A small multi-label image tagger, trained from scratch: moe top_k, width 192.
Rows from block 3 of a small multi-label image tagger, named by matrix and row number. Rows with one number within an expert belong to one neuron, the router's apart. Each number is 128 + 32 x the weight over its row's rms, rounded and kept within 0 to 255. All counts start at 0.
Before each expert's rows are labels from the 100 images, of 14848, where the router gives the expert most weight on average: "top examples" is what is common among them. Only what is clearly more common there than usual is listed. The data: photos of plants, animals and fungi (iNaturalist).
# router: router (model.blocks.3.mlp.router.weight, 16x192, trained with AdamW), inputs 128-191
# up: expert up (model.blocks.3.mlp.up, 16x96x192), inputs 128-191
# down: expert down (model.blocks.3.mlp.down, 16x192x96, transposed), outputs 128-191

# expert 6
top examples: order Passeriformes
router.6 [106 144  74 102 173 111 100 107 124 130 165 122 134 206 179 152 174 102 164  94 121 162 112 191 148 156 131 107 183 144 156 113 160 124  92  87 129 155 158 138 148 103 170 117  76 148 107  93 104  60  93 165 134 123 168 105 110 135  75  66 129 115 114 110]
up.12 [125 126  91 105 130 113 174 137 128  98 162 124 183 124 125 188 128 109 109 138 160  86 122 131 130 109 114 116 152 141 125 130 127  68 127 118 127 159 100 131 165 170 162  78 130 136 174 145 140 191 129 215 131 127 130  98 104 104 115 122 120 112  91 119]
down.12 [163 123  41 123  88 126 143 132 140 152 134 142  73 100 166 175 143 115 133 117 128 123 126  63  92  85 127 107 128 166 113 113  63 215 125 170 147 146  94 128 145 128 152 162 149 110 144 104  94 128  81 106 141 124  92 128  77 102 142  87  86 161 154 162]
up.13 [128 122 188  43 175 146 124  82  98 136  99 135 105 144 142  84  50 118  89 147 152 128 110 126 173 140 170  47 152 129 144 143 120 141 148 170 128 162 128 150 125 131 130  85 190 103 204 139 109 235 129 149 155 138 174 135  64 139  91 137 153 140 127 111]
down.13 [ 77 156 162 157 128 130  90 136 132 103 105 127 124 130 145 179 130 156 184  91  41  92 128 154 161 127 134 123 141  88 126 115 102  81 130 119 123  66  93  94 108 168 143 136 109  90 116  38 122 166 113 139 128 131 113 144 117 111 203 120 132 166 104  65]
up.14 [148  83 121 139 142 127 165 143 132 172 142 121  84 163 119 178 120 141 149  83 172 124 128 138 154 114 131 114 115  76 127 143 128 129 129 147 146 144 126 142 163 120 206  80  29 176 128  91  45 113 164 120 114 130 143 108 131 101 124 138  78 108 130 126]
down.14 [ 81 126 126 175  92 125 209  74 151 137 130 128 174 105 103 194 114 101  69 161  87 137 126 123 115  74 106 128 154 128 131 105 170 199 154 117 141 116 123 126 125 151  79  80 172 110 119 119 123 123 112 110 131 113 165  89 131 123 135 195  94  72 127 144]
up.15 [ 48 109 110 123 145 135  45 135  80  77 157 158 123 131 189 104  72 159 104  59 175 125  99 132 184 138  60 109 103  84 102 126 138 130 126 128 131 150 114 114 110 138 144 154 124  95 115 117 181 107 177 108 121 151 155 151 106 142 137 127 140 161 131 128]
down.15 [132 104 151 147 160 117 116  82 133 108  96 125 128 160  73  94 114  97 110 125 132 112 149 128  75 171 126 114 172 205 141  87  91  49 142 156 158 110 137  82 137 141  88 105 164 115 159  87 120 130 103 108 172 131 229 144 132 127  94 183 148 208 210 220]
up.16 [186 145 100 148 149 182 123 114 114 167 179  96 129 135 188 143 130 116 173 139  75  97  94 111 131 120  62 106 127 207 127 121 179 114 116 117 144 114 132 124 136 104 137 155 103 125 169 120 171 128  13 204  91 109  96 130 119 158 128 128 161 132 164 129]
down.16 [ 90 126 197 109 127 134 128 127 141 167 175 130 133 131 126 122 124 130 128 127 180 106  35 127 121 150  54 107 127 116 156 214 126  97 192 159 132 196 139 103 137  70 121 133  86 106 133 155  94 145 142 121  99 111 227 214 134 162 164  81 102 129 134 130]
up.17 [146 143 108 129 122 104 152 112 127 143  84 131 124 119  90 147 121 146  43 109 133 119 192 125 128 135 158 133 145 138 143 169 128 128  77 144 110 129 125 127 133 129 130 162 209 112 132  87 109 122 142 116 128 132 128 132 124 130 146 148 107 141 139  79]
down.17 [188 171  79 127 132  55 131 120 153 121  96 128 102 205  87 125 131 121 142 127 130 181 105 102 129 237 109 160 125 132 133 218 139 153 124  71 113  99 148  84 129  93 192 130  95 158 114 136 162 104  80 132 111 185 120 193 121 126 120 165 146 171 143 106]
up.18 [ 55 137  70 128 120 125 123 179  84 138 150 122 104  78 136 121  45 161 123 126  98 103 144 194 145 148 141 147 128 151 125 123 133 158 115 138 110  26  86 166  92 176 132 124 127 145 125 102 109 127 109  61 147 110 123 132 128 129 162 101 132 120  95 115]
down.18 [166  90 215 122 133 117  77 102 134  73 143 117 128 163 110 129 109 121 136 159 153 127  91 128  92 160  65 151 146 102 112 185 159 142 159 143 186  98 105  74 163 152 122 124 168 179  42 124 116 117 140 126 128  70 125 129 146 118 108 164 136 130 166 125]
up.19 [122 137 176 187 137 131 117 128 135 166 140 193  80 145 111 150 205 116 128 145 162 116  86  85 128 125  87 107 110 128  90 137 122 202 108 137 119 110 153 128 147 149 204 103 135 131 126 151 163 168 106 130 107 150 138 138 122 136 138 111 141 108 140 141]
down.19 [ 85 126  35  96 129 114 117 121  61 156 112 141 186 153 111  65 103 128 127 148 158 132 115 104 124  89 136 130 184 171  76 127 144 137 125 107  71 188 153 147 128 134 120 192 114  94 128 111 127 112 156 129 126 106 142 127  90 110 144 131 116 181 174 129]
up.20 [106 137 112 101  95 129 179  72 119 155 102 121 131 167 140 138 130   7 117 102 136  84 159  99 102 132 169 113 128 135 119 125 142 190 173 147  78 102 151 104  83  82 144 126 117 108 145 129 163 127  93  98 177 109 130 152 101 128 114 154 118 123 107 111]
down.20 [125 134  68 125 186 158 111 121 130  83 158  73 149 131 107 139 129 120 101 155  71  97 129 130 155 156 146 134 110  48 136 125 132 127 126 145 153 165 127 150 158 130 130  65 186 162 162 151 108 154 185 141 130  87 128 137  92 155 149 128  82 129 128 147]
up.21 [ 75 125  82 114 128 108 157 131 142  84 121 129 130 139 141 129 126 144 124 147 113 124 119 113 139  97 142 165 187 172 137 127 125 234 109 102 156  50  71 137  96 126  92 106 142 128 130  85 173 119  96 133 188  33 136 121 125  94  32 132 175 122 124 185]
down.21 [209 165 207 100 115 105 129  48  95 125  32 129 128 129 111 127 109 111 122  96 171 115 128 144 101 107 140 119 127 111 129  95 145 121 184 116 158 126 131 136 126 131 131 137 100 181  79  69 102 130 135 163  50 140 125 144 137 150 150 131 126 133 112  90]
up.22 [123 114 141 130 117 138  89 107 129 104 124 119 111 139 130 113 111 122 147 109 109 201  84 145 132 122  95 242 102 153 128 128 128 143 127 128 129 111 176  80 163 145  96 119 145  88  89 145 132  99  96 164 114 160 107 127 163 124 117  34 104 111 117 142]
down.22 [ 87  78  97  89  89 112 119 156 164 131 115 122 147 182 160 130 204 124  68 153 132 122 105 142 129 185 140  76 128 116 161 127 107 135 120 120 124 109 123 168  96  97 156 121 115 132 125 190 100 148 127 128 120 123 134  90 129  76 141 137 150 182  72 130]
up.23 [122 101 148 158 144 130 100 194 128 122 122 133  97 140 131 127 130  83 204 128 106 148 184 141 146 129  81 169 130 131 107 115 123 123 117 109 117 131 126 123 128 153 132 136 126 226  98  75  96 104 127 116 169 163 130 112 142 128 125 212 123 170  71 130]
down.23 [ 99 138 132 109 181 140 126 150 126  22 132 131 165 134 130 189 111 118 117 133 123  56 159 130  90 132 186 161 191 140 127  92  57 124  77 175 126 125 106 126 145 123 116 127 104 149 144 232 126 128 107 146  73 111  74 159 147 125 102 168 128 110  86 158]

# expert 4
top examples: phylum Tracheophyta; kingdom Plantae
router.4 [ 87 103 128 111 119 128 148 121 154 185 160 116 136 186 107 150 152 125  75 119  98 222 184 151 206 126 129 141 167  65 189 159 161 149 110  67  82 120 108 140 144 108 115  91 138 130 124 115  74 107 100 160 157 118 106 154  94 114  89  90  96 106 108 105]
up.0 [151 155 113 149 185 138 162 129 135 151 116 140 165  87 129 112 104  78  95 212 113 121 178 122 119  93 127 166 197 113 148  91 208 114 157  91 110 121 106 134 136 106 132 145 121 132 184 136 186 119 167 131 156  72 164   7 125 201 132 125  92  92 127 115]
down.0 [109 119 128 144 117 144 133 172  81 121 124 138  96 139 129 129 114 133 128 123 129  74 117  76 128 140 171 128 149 163  80 129 130 156  73 156  84 143 255 140 163  97 149 122 100  77 129 104 111 125 143 165  92 135 111 132 199 180  90 138 125 164  73  99]
up.1 [129 129 105 141 176 144 151 120 118 159 158 125 108  71 122 136 116  75 128 127 142 124 207  82 122 134  50 135 126 100 130 133 119 141 121 129 126 103 127 140  93 104 176  85 119 128 128 137  97  76 101 124 119 165 157  99 134 177 126  75 102 177 135 115]
down.1 [224 191 159 101 135 140 139 142  74 132 139  81 116 132 120 202 134 167 145  75 120 103 106 128 122 127 114 145 156 103 116 183 139 147  60 137 171  86 124 126 101 134 128 187 114 178 110  65 180 128 129 210 117 148 119  95 144 138 155 131 106 126 123  92]
up.2 [158 111 123 157 132  91 167 155 147 169 105 182 163 138 202 171 134  82 101 120 149  58 110 188 128 117  89  90  80 147 131 136 136  76 139 100 144 145 126 145 188 138  64 169 130 127 136 164  93 129 159 130 146 131 116 153 116 126 164 135 104 105 146 118]
down.2 [100 142  98 138 124  39 126 178 121 103  89 112 120 126 168 153 128 104 120 171  99 179 122 162 137 186 143 130 129 148 144 127 136 153   0 123 195 144  72 106  59  92 122  91 150 127 105 125  80  90  57  63 112 148  82 148 107 131 119 148 160  43 127 139]
up.3 [141 157 131  33 130 123 133 116 129 135  65 170 133 157 110 149  94 121 109 155 144 137 165 136 170 147 127 123 145 116  91 107 125 127  93 142 171 131 107 147 127 115 134  91  94 130 115  84 140 108  75  81 131 172  82 154  89 138  84 117  79 101 166 119]
down.3 [127 154 159 129 136 115 121 129 157 123 128 167  85 139 137 128 123 151 131 226 164 108 141  96  82 113  71 137  86 155 114 111 103 102 132 184  68  87 105 134 143 194 185 190 117 109 118 180 101 126 112 139 166 120 149 173 128 109 198 120 135 128 113 133]
up.4 [142 129 131 133 126 116 128 128 125 127 188 143  69 208  86  84 104 132 143 145 129 173 176  77 117  66 138 100 131 162  96 149 102  80 129 124 145 113  67 127  99 195 134  83 115 126 171 192 129 120 143 143 191 176 124 161 142 108 106 128  56 131 130 138]
down.4 [ 93 182 153  86 133 140 210 152 127 121 136 178 107 131 137 122 135 149 115 116  82 115 115 144 138  86  24 172 148 142 194 111 113 204 195 113 121 130 116 107 101 127 119 104  88 130  40 102 184 121 112 138 177 107 150 114 124 123 138 106 142 128  94 134]
up.5 [117  96 169 164 132 128 157 130 188 132 111 140 128 104 168 119 121 130 211  50 113 122  56 108  76 203 128 135 142  71 161 141 160  72 133  47 142 194 135 128 128 116 129  97 136  91 120 130 118 128 115  97 125 128 128 120 125 127 143 227 141 136  66 125]
down.5 [127 124 118 137 136 144 136 127 129  69 113 128 206  78 179  84 124 126 132 137  85 102 172 160 168 128 141 116 148 137 143 139 122 130 126 123 147 117 123  61 160  40 112 142 129  52 153  99 158 117  91 110 117  62  95 166  89 136 149 165 132 128 124 151]
up.6 [121 114 131 120 128 156 138 179 124  82 194 124 146 150 131 115  91 165 181 105  67 125 122 173 157 126 142 164 140 139 148  98 134 133 127  72 157 136 128  67 106 127 120 140 180 163 122 135 128 131 149 186 120 127 147 111 166 112 120 132 119 132 121 170]
down.6 [134 129 105 157 139 133  93 137  87 165 140 143 121 137 123 115 158 140 184 148 172 128 128 130 137 186  97 121 117 105 135 131 120  92 132 134  88 130 171 111 137  66 108  74 197 144 130  80 154 118 200 117 128  90 183 128 129 149 131 164 141 124 130 109]
up.7 [129 156 143 151  97 167 101 128 128 130 119 144 145 128 123 127 119  96  86 204 111 132 125 130 126 185 140 124  79  59 160 140 135 135 125  62 124  94 125 136 113 132 122 134 134 129 128 141 186 143 130 117 128  88  84 126 127 169 145 194 168 102 127 120]
down.7 [ 65 214  98 197 145 107 129 106  62 163  99 128 129 144 168 124 138 128 100 140 127 179  67 126 147  72 134 218  88 187 107 167 102 128 101 144 154 128 130 140 122 119 127 106 200 128  92 136  60 126 148 129 133 118 120  81 163 132 116 146 131 141 135  62]
up.8 [123 132 163  99 128 129 128  79 131 171 129 169  81 130 143 127  92 114 137 140 124 128 130 131 174 129  58 128 123 125 145 117 221  91 132 142  21 148 102  98 102  66 175  70 154 209 171 111 101 190 144 172  90 129  31 170  78 121 135 187  95 129 105 123]
down.8 [132 113  89 146 115  72 119 142 137 101 140 150 135  87 118  95 240 118 126 151 133  89 144  69  79 107 205  93 202 139 152 124  93 172 174 104  95 129 120 160 129 122 111  89 113  37 130 146 170 154  86 139  95 128 154 157 165 170  56 166 121 162 113 128]
up.9 [125 202  70  85 120 145 108 246 133 121 129 121 128 128 135  63 125 129 140 195 118 119 147  66  66 128  96  82 151 186  82  97 131 126 129  43 136 130 129 173  94 101 137 198  99 120 123 143 104 156 116 128  81 128 128  92 141 135  55 126 112 130 104 184]
down.9 [119 131 148 141 147  78 158 176 186 126 158 142 123 143  48 118 115 195 131 100 125  65 108 133 129 126 178 130 145 107 128 157 128 158 162 119 128 125  96 122 143 125 205 122 191 117 133 130 121 126 133 128 136 144 138 123  97 104 128 132 120 128 166 127]
up.10 [160  89 134 226 128  75 136 131 119 105 124 128 156 163 109 165 130  95 227 130 138 128 107 170 128 136  64  54 127 165 144 144  66 146 190  93 114 129 131 131 136 129  83 181  50 215 114 131  68 125 130 127  82 125 182  92 129 102 105 109  61 144 134 132]
down.10 [155 136 104 134 130 145  67  70 145 153  84 105 119  81  45 127 133 168 156 130 131  87 163 130  82 122 128 128 160 185 129 128 124 145 174 134 122 154 123  83 197 128 135 148 150 193 198 137 168 125 199 140 139 111 135 112 132 115 176 130 133 181 131 107]
up.11 [ 54 149 136 131 152  23 134  57 159 108 127 123  42 168 113 138 195 150 120 127 144 168 134 133 109 127 137 149 122 161 127 141 132 129 134 114 158 139 104 126 147 136 119 186 130 138 110 134 130 153 131 151 143  86 131 117  89 121 128  95 119 143 150 129]
down.11 [119 216 128 153  94 122 116 130  38 144 128 130 128 158 152 121 114 130 146  78  97 155  77  92 131 127 161 127 178 139  81  92 134 153  80 162 138 128 151  58 108 148 136 169 123 146  79  99 143  47  51 152 129  95 112  67 147 115 133 133  95 159 108 127]

# expert 14
top examples: order Charadriiformes
router.14 [107 131 195  89 149 113 119  90 149 141 182 112  86 153 120 172 190 170 193 120  78 154 104 139  85 136 134 111 140 153 110 180 142 155 172 118 137 173 151 162 184  90 126 145  78 152 102  73 155 126 106  82 137 138 137 111 103 125 116  79 155  70  78 102]
up.0 [118 119 139 127 128 121 133 102 118 127 131 129  97  90 128 141 128 141 116 128  27  28  88 113 207 126 133 136 179 142 145 131 132  98 147 129 123 168  88 123 141 144 130 144  90  82 136 187 124 122  88  21 128 109  58 132 163 179 134 151  91 130  74 123]
down.0 [171 150  78 143 176 119 128  95 153 125 138 120  80  75 141 132 132 121 178 130 202 130 124 131 118  93 116 125 155 105 106 101 139 140 124 132  84  90 176 143 132 115 125 125 168 204 148 137   0 133 127 143 111  76 229 140 134 128 126 131 162  87 158 190]
up.1 [137 142 139 171 126 128 126 165 153  57 159  33 192 125 115 123 128 127 137 134 135 129 130 195 130 129 106 164 177 108 159 159  91  55 128 216 153 120 124 104 113 191 139 128 129 130 128 149 116 120  81 154 140 192 115  68 118  98 131 127 103 172 189 147]
down.1 [112 127 128  94 104 106  77 115 198 129 122 164  69 138 170 118 150 154 145  88 118 179 113 142 109 128 174 128 157 157  84 139  91 139 140 137 155  91 129 129 159 118 127 164 109  77 112 125 123 138 120 126 126 137 154 120 185 113 114 128 153 127 109  87]
up.2 [117  59 125 155 117  50 124  54 139 138 171 125 114 171 110 162 134 162 129 109  84  84 127 127 107 122 131  98 120 157 113 128 115 175 118 113 131 153 129 118 130 172 138  34 110 148 112 107 180 144 113 115 222 109 152  91 130 125 152  86 110 200 155 126]
down.2 [196 147 138 162 102 122 130 158 187 118 128 113 122 117 114 159 131 129 121 183 155 142 141 125 111 180 112 119 169 132 136 180 160 122 135 128 111 175 119 186 131 143  21 130 212 107 121  90  96  95 117 110 116  96 121 127 145  60 178 143  57 139 119 109]
up.3 [113 129  88 126 186 123 131 110 135 140  47  81 142 153 107 128 148 132 138 124 136 129 158 128 161 156 154 107  92 111 105 132 110 111 145 124 144 115 160 124 130 114 145 131 153 127  78 119  99 103 151 139 190 162 131 142 132 105 130  79 152 105 158  42]
down.3 [139 127 151 136 156 129 166  92 112 132 132 100  90 179 127 128 127 103 118 199 106 191 142 137 145 130  84  81  89  80 128 125 159 171 114  50 138 114 132 188 124 149 114 111 128 103 114 132  71 117 120  56  91 128 120 115  79  35 110 138 172 109 138 148]
up.4 [160 128 168 126  74 151 116 129  93 110 128 170 129 179 122 181 116  57 129 122  85  79 123 128 147  87 125  96 132 164 101 132  81 106 138 103 167 154 153 145 137 127 101 172 100 117 193 139 139 103 168  59 120 132  60 148  88  86 127 102  99 106 157 123]
down.4 [ 95 144 131  99 133 129  70 148 137 179 125 158 146 100 145 122 145 116 140 108 234 132 146 157  68 146 138 123 133 138  94 121 214 128 104  90 127 174 122 148 131 112 154 173 128 123  95 120 131 102 179 201 171 178 143 182 116 166 128 113 108 127 166 128]
up.5 [117 131 138 142 123 171 148 167 125  85  66 129 143 126  94 126 105 108 153 106 127 135 130  97 120 136 105 136 123 160 109 123 125 121 149 124 131 175 167 195  92 105 129 174  98 139 128 131 121  84 120 115  85  90 132 137 130 133 129 107 200 120 163 128]
down.5 [113 166 117 116 177  74 136 125 144 174 110 139 131  65 163 134 111  91  96 114 116 188 176 137  96 120 155 139 124 160 164 126  80 127 141 128 126 188 125 122 136 120 148 131 120 110 109  98 179 165  76 151 115 134 135 120 114  33 165  94 131 143 125 152]
up.6 [127 113 128 104 146 118  86 194 160 126 142 127 154 131  75 119 108 124 115 255 176 218 113 127 165 131 113 137 174  95 114 123  38 122  85  66 184 164 179 166 138 106 117 170 152 132  67 152  95 127 108 133 141 123 128 141 166 100  98 170 133 143  68 157]
down.6 [115  50 103 138  95 116 118 101 145 221  89  97  92 105  77 124 106  63 130 101 131 163 170 149  73  66 150 114 137 145 172 136 128 125 158 175 127 140 169 130 177 154 122 116 134 115 120 145 122 117 145 119  81 146 125 122 140 124 142 107 114 126 186 117]
up.7 [129 130 183 126  89 120 145 124 136  85 128  71 164 125 145  85 196 166 141 196 110 117 111 112 124 122  83  69 126 113 128 131 164 103 136 126 141  50 134  65 126 160 171  88 139 185 148 110 150 120 170 138 115  93 139 129 125 103 165 141 157  85 113 193]
down.7 [107 131 147 129 108 148  93 128 129 128 146  44 205 149 123  94 177  85 134 177  82 100 154 131 129 146  81 126 109 199 159 138 129 102 110 137 132  88 151 138 163 109 164 134 164  98 129 133 154 221 145 158  37 180 128 110 125 100 184 165 122 136  94 135]
up.8 [118 152 150  83 125 117  82  31 153  99 106 137 156  48 103 123 138 112 129 137 114  54 168  67  69 136 162 140  61 127 125 152  60 136 175 127  95 148 115 129 142 126 161 123  89 169 132 127 125 130 142 150 164 144 100 151 123  90 159  92 146 126 142 176]
down.8 [ 91 138 108 113 174 130  88 152 130 125 178 128 138 176 133  74  54 117  71 118 133 113 120 211 120  92 105 126 133 141 158 163 137 127 105 164  81 114 149  73 168 117 129 161 171 110 127  81 160 100 115 134 117 107 118 110  97 135 121 136 175 127 160 125]
up.9 [ 78 170 138 145 122 159 176 114  80 156 131 111 138 130 144 125 115 170 118  76 205 130 130 103 125 146 130 149 156 148 128 129 133  82  56 135 131 127  99 121 167 158 110 111 135 138 119 117 128 174 129  79  99 128 124  89 153 133  94 130 110 127 111 177]
down.9 [115 135 165 112 149 134 135 120 184  64 171 129 125 155 111 127  90  81 106  83 142 138 158  77 129 110  50 156 206 154 159 122 138 135 103 147 125 193  57 114  95  91 132 116 118 158 103 156 134 173 106 162 144 143 134 106 139 128 145 146  93 121 121 126]
up.10 [129 161 136 132 140 129 160  88 138 164 159 131 129 115 141 141 162 103 130 191 116 159 186 101 135 121 127 115 140 144 133 158 126 128  97 144 123 128 133 134 111 127  55 118 143 108 159 124 125 124 124  45 159 128 181 128  80 143 186 206 112 125 145 188]
down.10 [141 163 174 133 179 121 123 171 186 130 139 181 145 112 129  69 133 133 137 145 115 152 168 173 131 153 124  89  10 134 137 160 102 102 149 129  14 129 152 117 161 117 131 190 140 108  96  63 125 124 170 199 112 106 148 120 183 180  79 152 132 115 127 131]
up.11 [ 71 131 127 169 143 133 111 183 155 178 112 119 138 169  76 128 133 118 128 168 125 146 198 139 186 115 121 185 134 145 118 120 107 173 134 153 146 146  58  83 187  89 134 154 122 116 118 134 107 204  85 175 138 230 130 125 182 110 196 141 120 128 112 127]
down.11 [102 129  74  55  90 163 102 158 124  59 127 135 108 128 108 139 127 162 195 116 142 140 169 153 181 138 124 105 129 118 109 126 230  91 128 179 179 108 176 127 144 123 199  52 127 107 134 160 176 148 141 190 185 115 126 101 131 133 144 133  93 118 131  82]

# expert 11
top examples: phylum Arthropoda; class Insecta; order Coleoptera; family: Coccinellidae
router.11 [ 46 178 120  93 127  82 102  83 143 113 189 116  77 175 125 165 110 134  83 116 114 135 171 157 106 176  96 140 116  86 161  98 124 183 112 113 112 156 161 129 172 171 124 115 171 194  83 102 181  71 108 132 138 121  77 168 131 142 150  77 141  95 172 134]
up.0 [ 76  73 188 112 123 136 128 126 148  52 131 143 142 146  79  90 123 178  92  63 166 143  98 124 144 108 131 124 129 100 113 112 130 107 168 113 158 121 101 181 136 123 184 123 115 129 108 129 132 128 127 120  82  51 131 129 110 128 149 127  77 100 195 157]
down.0 [208 203 128 123 115 102 128 127 125 128 128  59 163 127 158 187 174 123 173 156 123 113 123 128 132 125  91 113 127 126 136 120 132 144  99 134  76 160  81 145 105 116 155 183 101 127  75 113 137 187 145 128 104 119 138 117 162 122 144  81 116 121 133 109]
up.1 [113 108 133  91 186 106 125 144 205 122 128 127 116 188 119   3  94 139 129 128  87 197 113 157 134 138 139 128  92 120  94 139 164 136 141 128 144 139 134 143 138 131 123 139 141 120 146 145 130 130  88 129  98 149  75 128 106 120 124  58 115 117 124 129]
down.1 [146 142 135 105 164 174 162 121  89 132 123 117 137 120 173 131 114 164 131 123  61 126 214 134 155  98 176  82 104 101 143 168 129 147 104 125 163 121 110 138  98 170 135  36 113 163 122 147 125  81 140 130 125 133 156 126 154 204 143 114  62  71 115 119]
up.2 [131 213 128  93 171 163 109 128 119 107 145 127 128 148 112 116 162 129 165 135 114 133 149 190 134 129 201 109  64 131  68 127 100 147 147 113 172  96 100 128  85 129 188 129  50 132 151  78 133 121  74 123 128  89 145 204 116 144 123  82 133 131 155  86]
down.2 [ 92  97 113 100 120 150 125 102 143 140 133 126 164 128 188 143 177 170 122 149 115 126 144 123  77 148 113 124 130 167  73 133 143 160 127 129 118 149 105 123 128 118  80 130 131 112 125 143  36 139 144  73 183 134 107 120 128 117 172 201  69 146 132 136]
up.3 [193 141 124 144 145 159 136 126 150 131 127 137 219 149 155  81 110  91 126 138 103 164 143 127  61  96 134 137 126 134 129 104  16  97 107 130 129 171  89 151 122 106 115 125 142 111 126  78 104 126  94 116 206 145 131 129  80  99 140 129 127  76 125 124]
down.3 [142  66 108 122 142 136 176 117 157 144 156 141  66 151 126 101 160 128 144 114 174 127 133 128 137  92 134 106 112  96 100 130 180 117 129 103  92  92  94 158 127 125  85 120 135 130 150  79 217 131 124 125 105 113 181 105 138 147 126 133 106 144  71 181]
up.4 [125 127 123 123 134 127 114 119  86 104 145 141 108  88 139 151 123 144 155 122 127 124 139 169 135 123 137 160 107 123 125 112  84 135 116 126 188 185 178 120 203  89 129 129 102 185 158 129 113 101 157  99 166 147 112 128 206 104 132  87 105 130 131  77]
down.4 [146 173 105  70  90 135 121 110 174 112 145  60 140 160 115 135 159  75  95 129 169  42 135 127 130 124  93 127  99 127 137 112  96 178 168 126  22 129 147 130  96 120 108 140 128 119 127 182 132 153  93 113 147  67 136 124  99 139 132 128 132 155 118 187]
up.5 [166 153 129 138  88 113 202 127 175 198 109 145 130 112 115 128 115 196 128 115 126 135 131 137 137 160 125 105  62  60 129 120  88 186  67 119 125 122  80  83 156  91 153 211  53 119 101 142 138  88 136 133 152 112 170 123 177  87 142 159 139 144 130  50]
down.5 [ 99 128 145 156 130 199 119 146 190 129 122 130 172 202 108 133 147 127 129 112 135 126 134 135 104 129 129 118 143 130 128 132 123 134 129 157  90  85 137 157  58 122 122 100 149 137 138  91 114 217 135 123 145 137 131 139  74 138  72  67  80 136 150 155]
up.6 [127 110 130 132 176 199 138 140 117 128 128 127 137 118  82 160 143 127  53 172  60 139 190 157 140 146 126 137 154 101 182 160 127 128 130 130  49  63 131 136 115 129 168 107 139 153 133 158 101 217 137 162 137 151  54 128  95 113 164 127 105 130 175 127]
down.6 [125 118  75 128  50 219  72 144 103 129 106 114 129  81 171 202  90 120 162 122 157 157  75 126 112 177 163 147 109 162 130 138 101 171 139 178 106 121 156 173 130 129 128 157 132 182 106  80 121 214 129 174  77 136 119  92 147 119 177  74 142 124 130 124]
up.7 [231 119 125 129 132  92 128  87 160 146 136 138 122 116 131 108 120 156 122 136 102  18  83 146 128 118  61 180 110 192  73 125 131 112 140 154 103 118 172 139 132 178 139 135  97  92 102 128 135 145 183 114 165 117  99 152  97 126  88  63  88 125 128 106]
down.7 [120 130 174 129  72 138 138 156 132 152 127 101 101  63 142 152 132 158 158 128  62 126 132 108 128  87 151 133 132 128 155 143 128 122 164  92 131 143 110  90 130 140  96 126 136 111 129 132 100  96 117 150 151 109  83 159 106 142 160 216   0 142 135 150]
up.8 [183 121 141 123  71 133 130 128 130 139  59  95  79 142 136 129 106  68 133 108 145 134 151 128 138  68 143 146 110 166 120  99 128 146  84 155 126 134 178 121 185 140 131 128 117 131 136  57 128 204 119 139 177 179 158 149  47 122 134  93 121 124  92  96]
down.8 [ 93 185 166 123 169 112 122  96 144 138 104 105 140 133 136 112 179 171 151 117 139 118 157 115  98 123 135  92 122 141 133 108 125 128 192 147  99 134 106 132 130 154 126 130 122 121 105 148 128 115 130 124  44 130 130  35 189 169 127 220 176  79 165  84]
up.9 [119 131  85 123 121 163 110 126 111  79 127 126 121  60 176 184 126 157 111 130 124  88 124 128 127  99 130 169 132 187  75 166 126 113  41 105  65 120  77 213  79 182 134  79 129 141 160 106 155 147 110 132 152 105 127 121 128  70 106 163 122 127 134  76]
down.9 [124 128 136 127 111 153 187 120 137 106 120 125 139 180 154 129 172 143 161  77 119 140 136 117 130 119 157 100 129 125 105 108 122 127 127 119 129  67 130  59 135 128 155 181  95  59 139 150 110 170  43 115  69 159 204 120 108 126  85 121 128 158 125  76]
up.10 [139 187 125 168  74  53 163 220 135  58 118 143 132 137  76 129  94 148 136 178  94  82 122 112 125 106 116 154 126 127 155 175 127  83 117 120 122 113 113 139  87 116 109 124 113 149 105 126 126 140 124 130 176 121  76  82 181 100 118 113 134 123 122 179]
down.10 [154  56 146 118 114 112 141 120 132 149 122 182 123 175 136  63 147 131 155 100 128  98 114  84 135 131 207  75 134 126 125 170 103 119 128 107 142 146 125 177 131 144 120 128 144 108 138 132 108 137 177 105 147 126 174 107 122 107 128 127  47  87 100   0]
up.11 [134 138 232 120 177 140 128 132 117 113 128 135  93 127 149  97 118 146 123  90  99 191 166 125 127 147 151 113 149 131  96 145 127 156 120 199 127 139 120  77 150 174 132  60  80 187 123 125 142 113 184 127  85 122  75 141 121 173  83 160 101 130 131 126]
down.11 [155 124 128 144 173  58 134 107 125 151  38 177 171 126 125 115 124 134 153 146 120 145 173 127 196  67 129 128  71 126 140 138 167  33 122 118 105 184 128 150 118 148 185 126 166 127 123 122 128  67 107 112  87  67 144 125 130 112 182 173 127 122 120 171]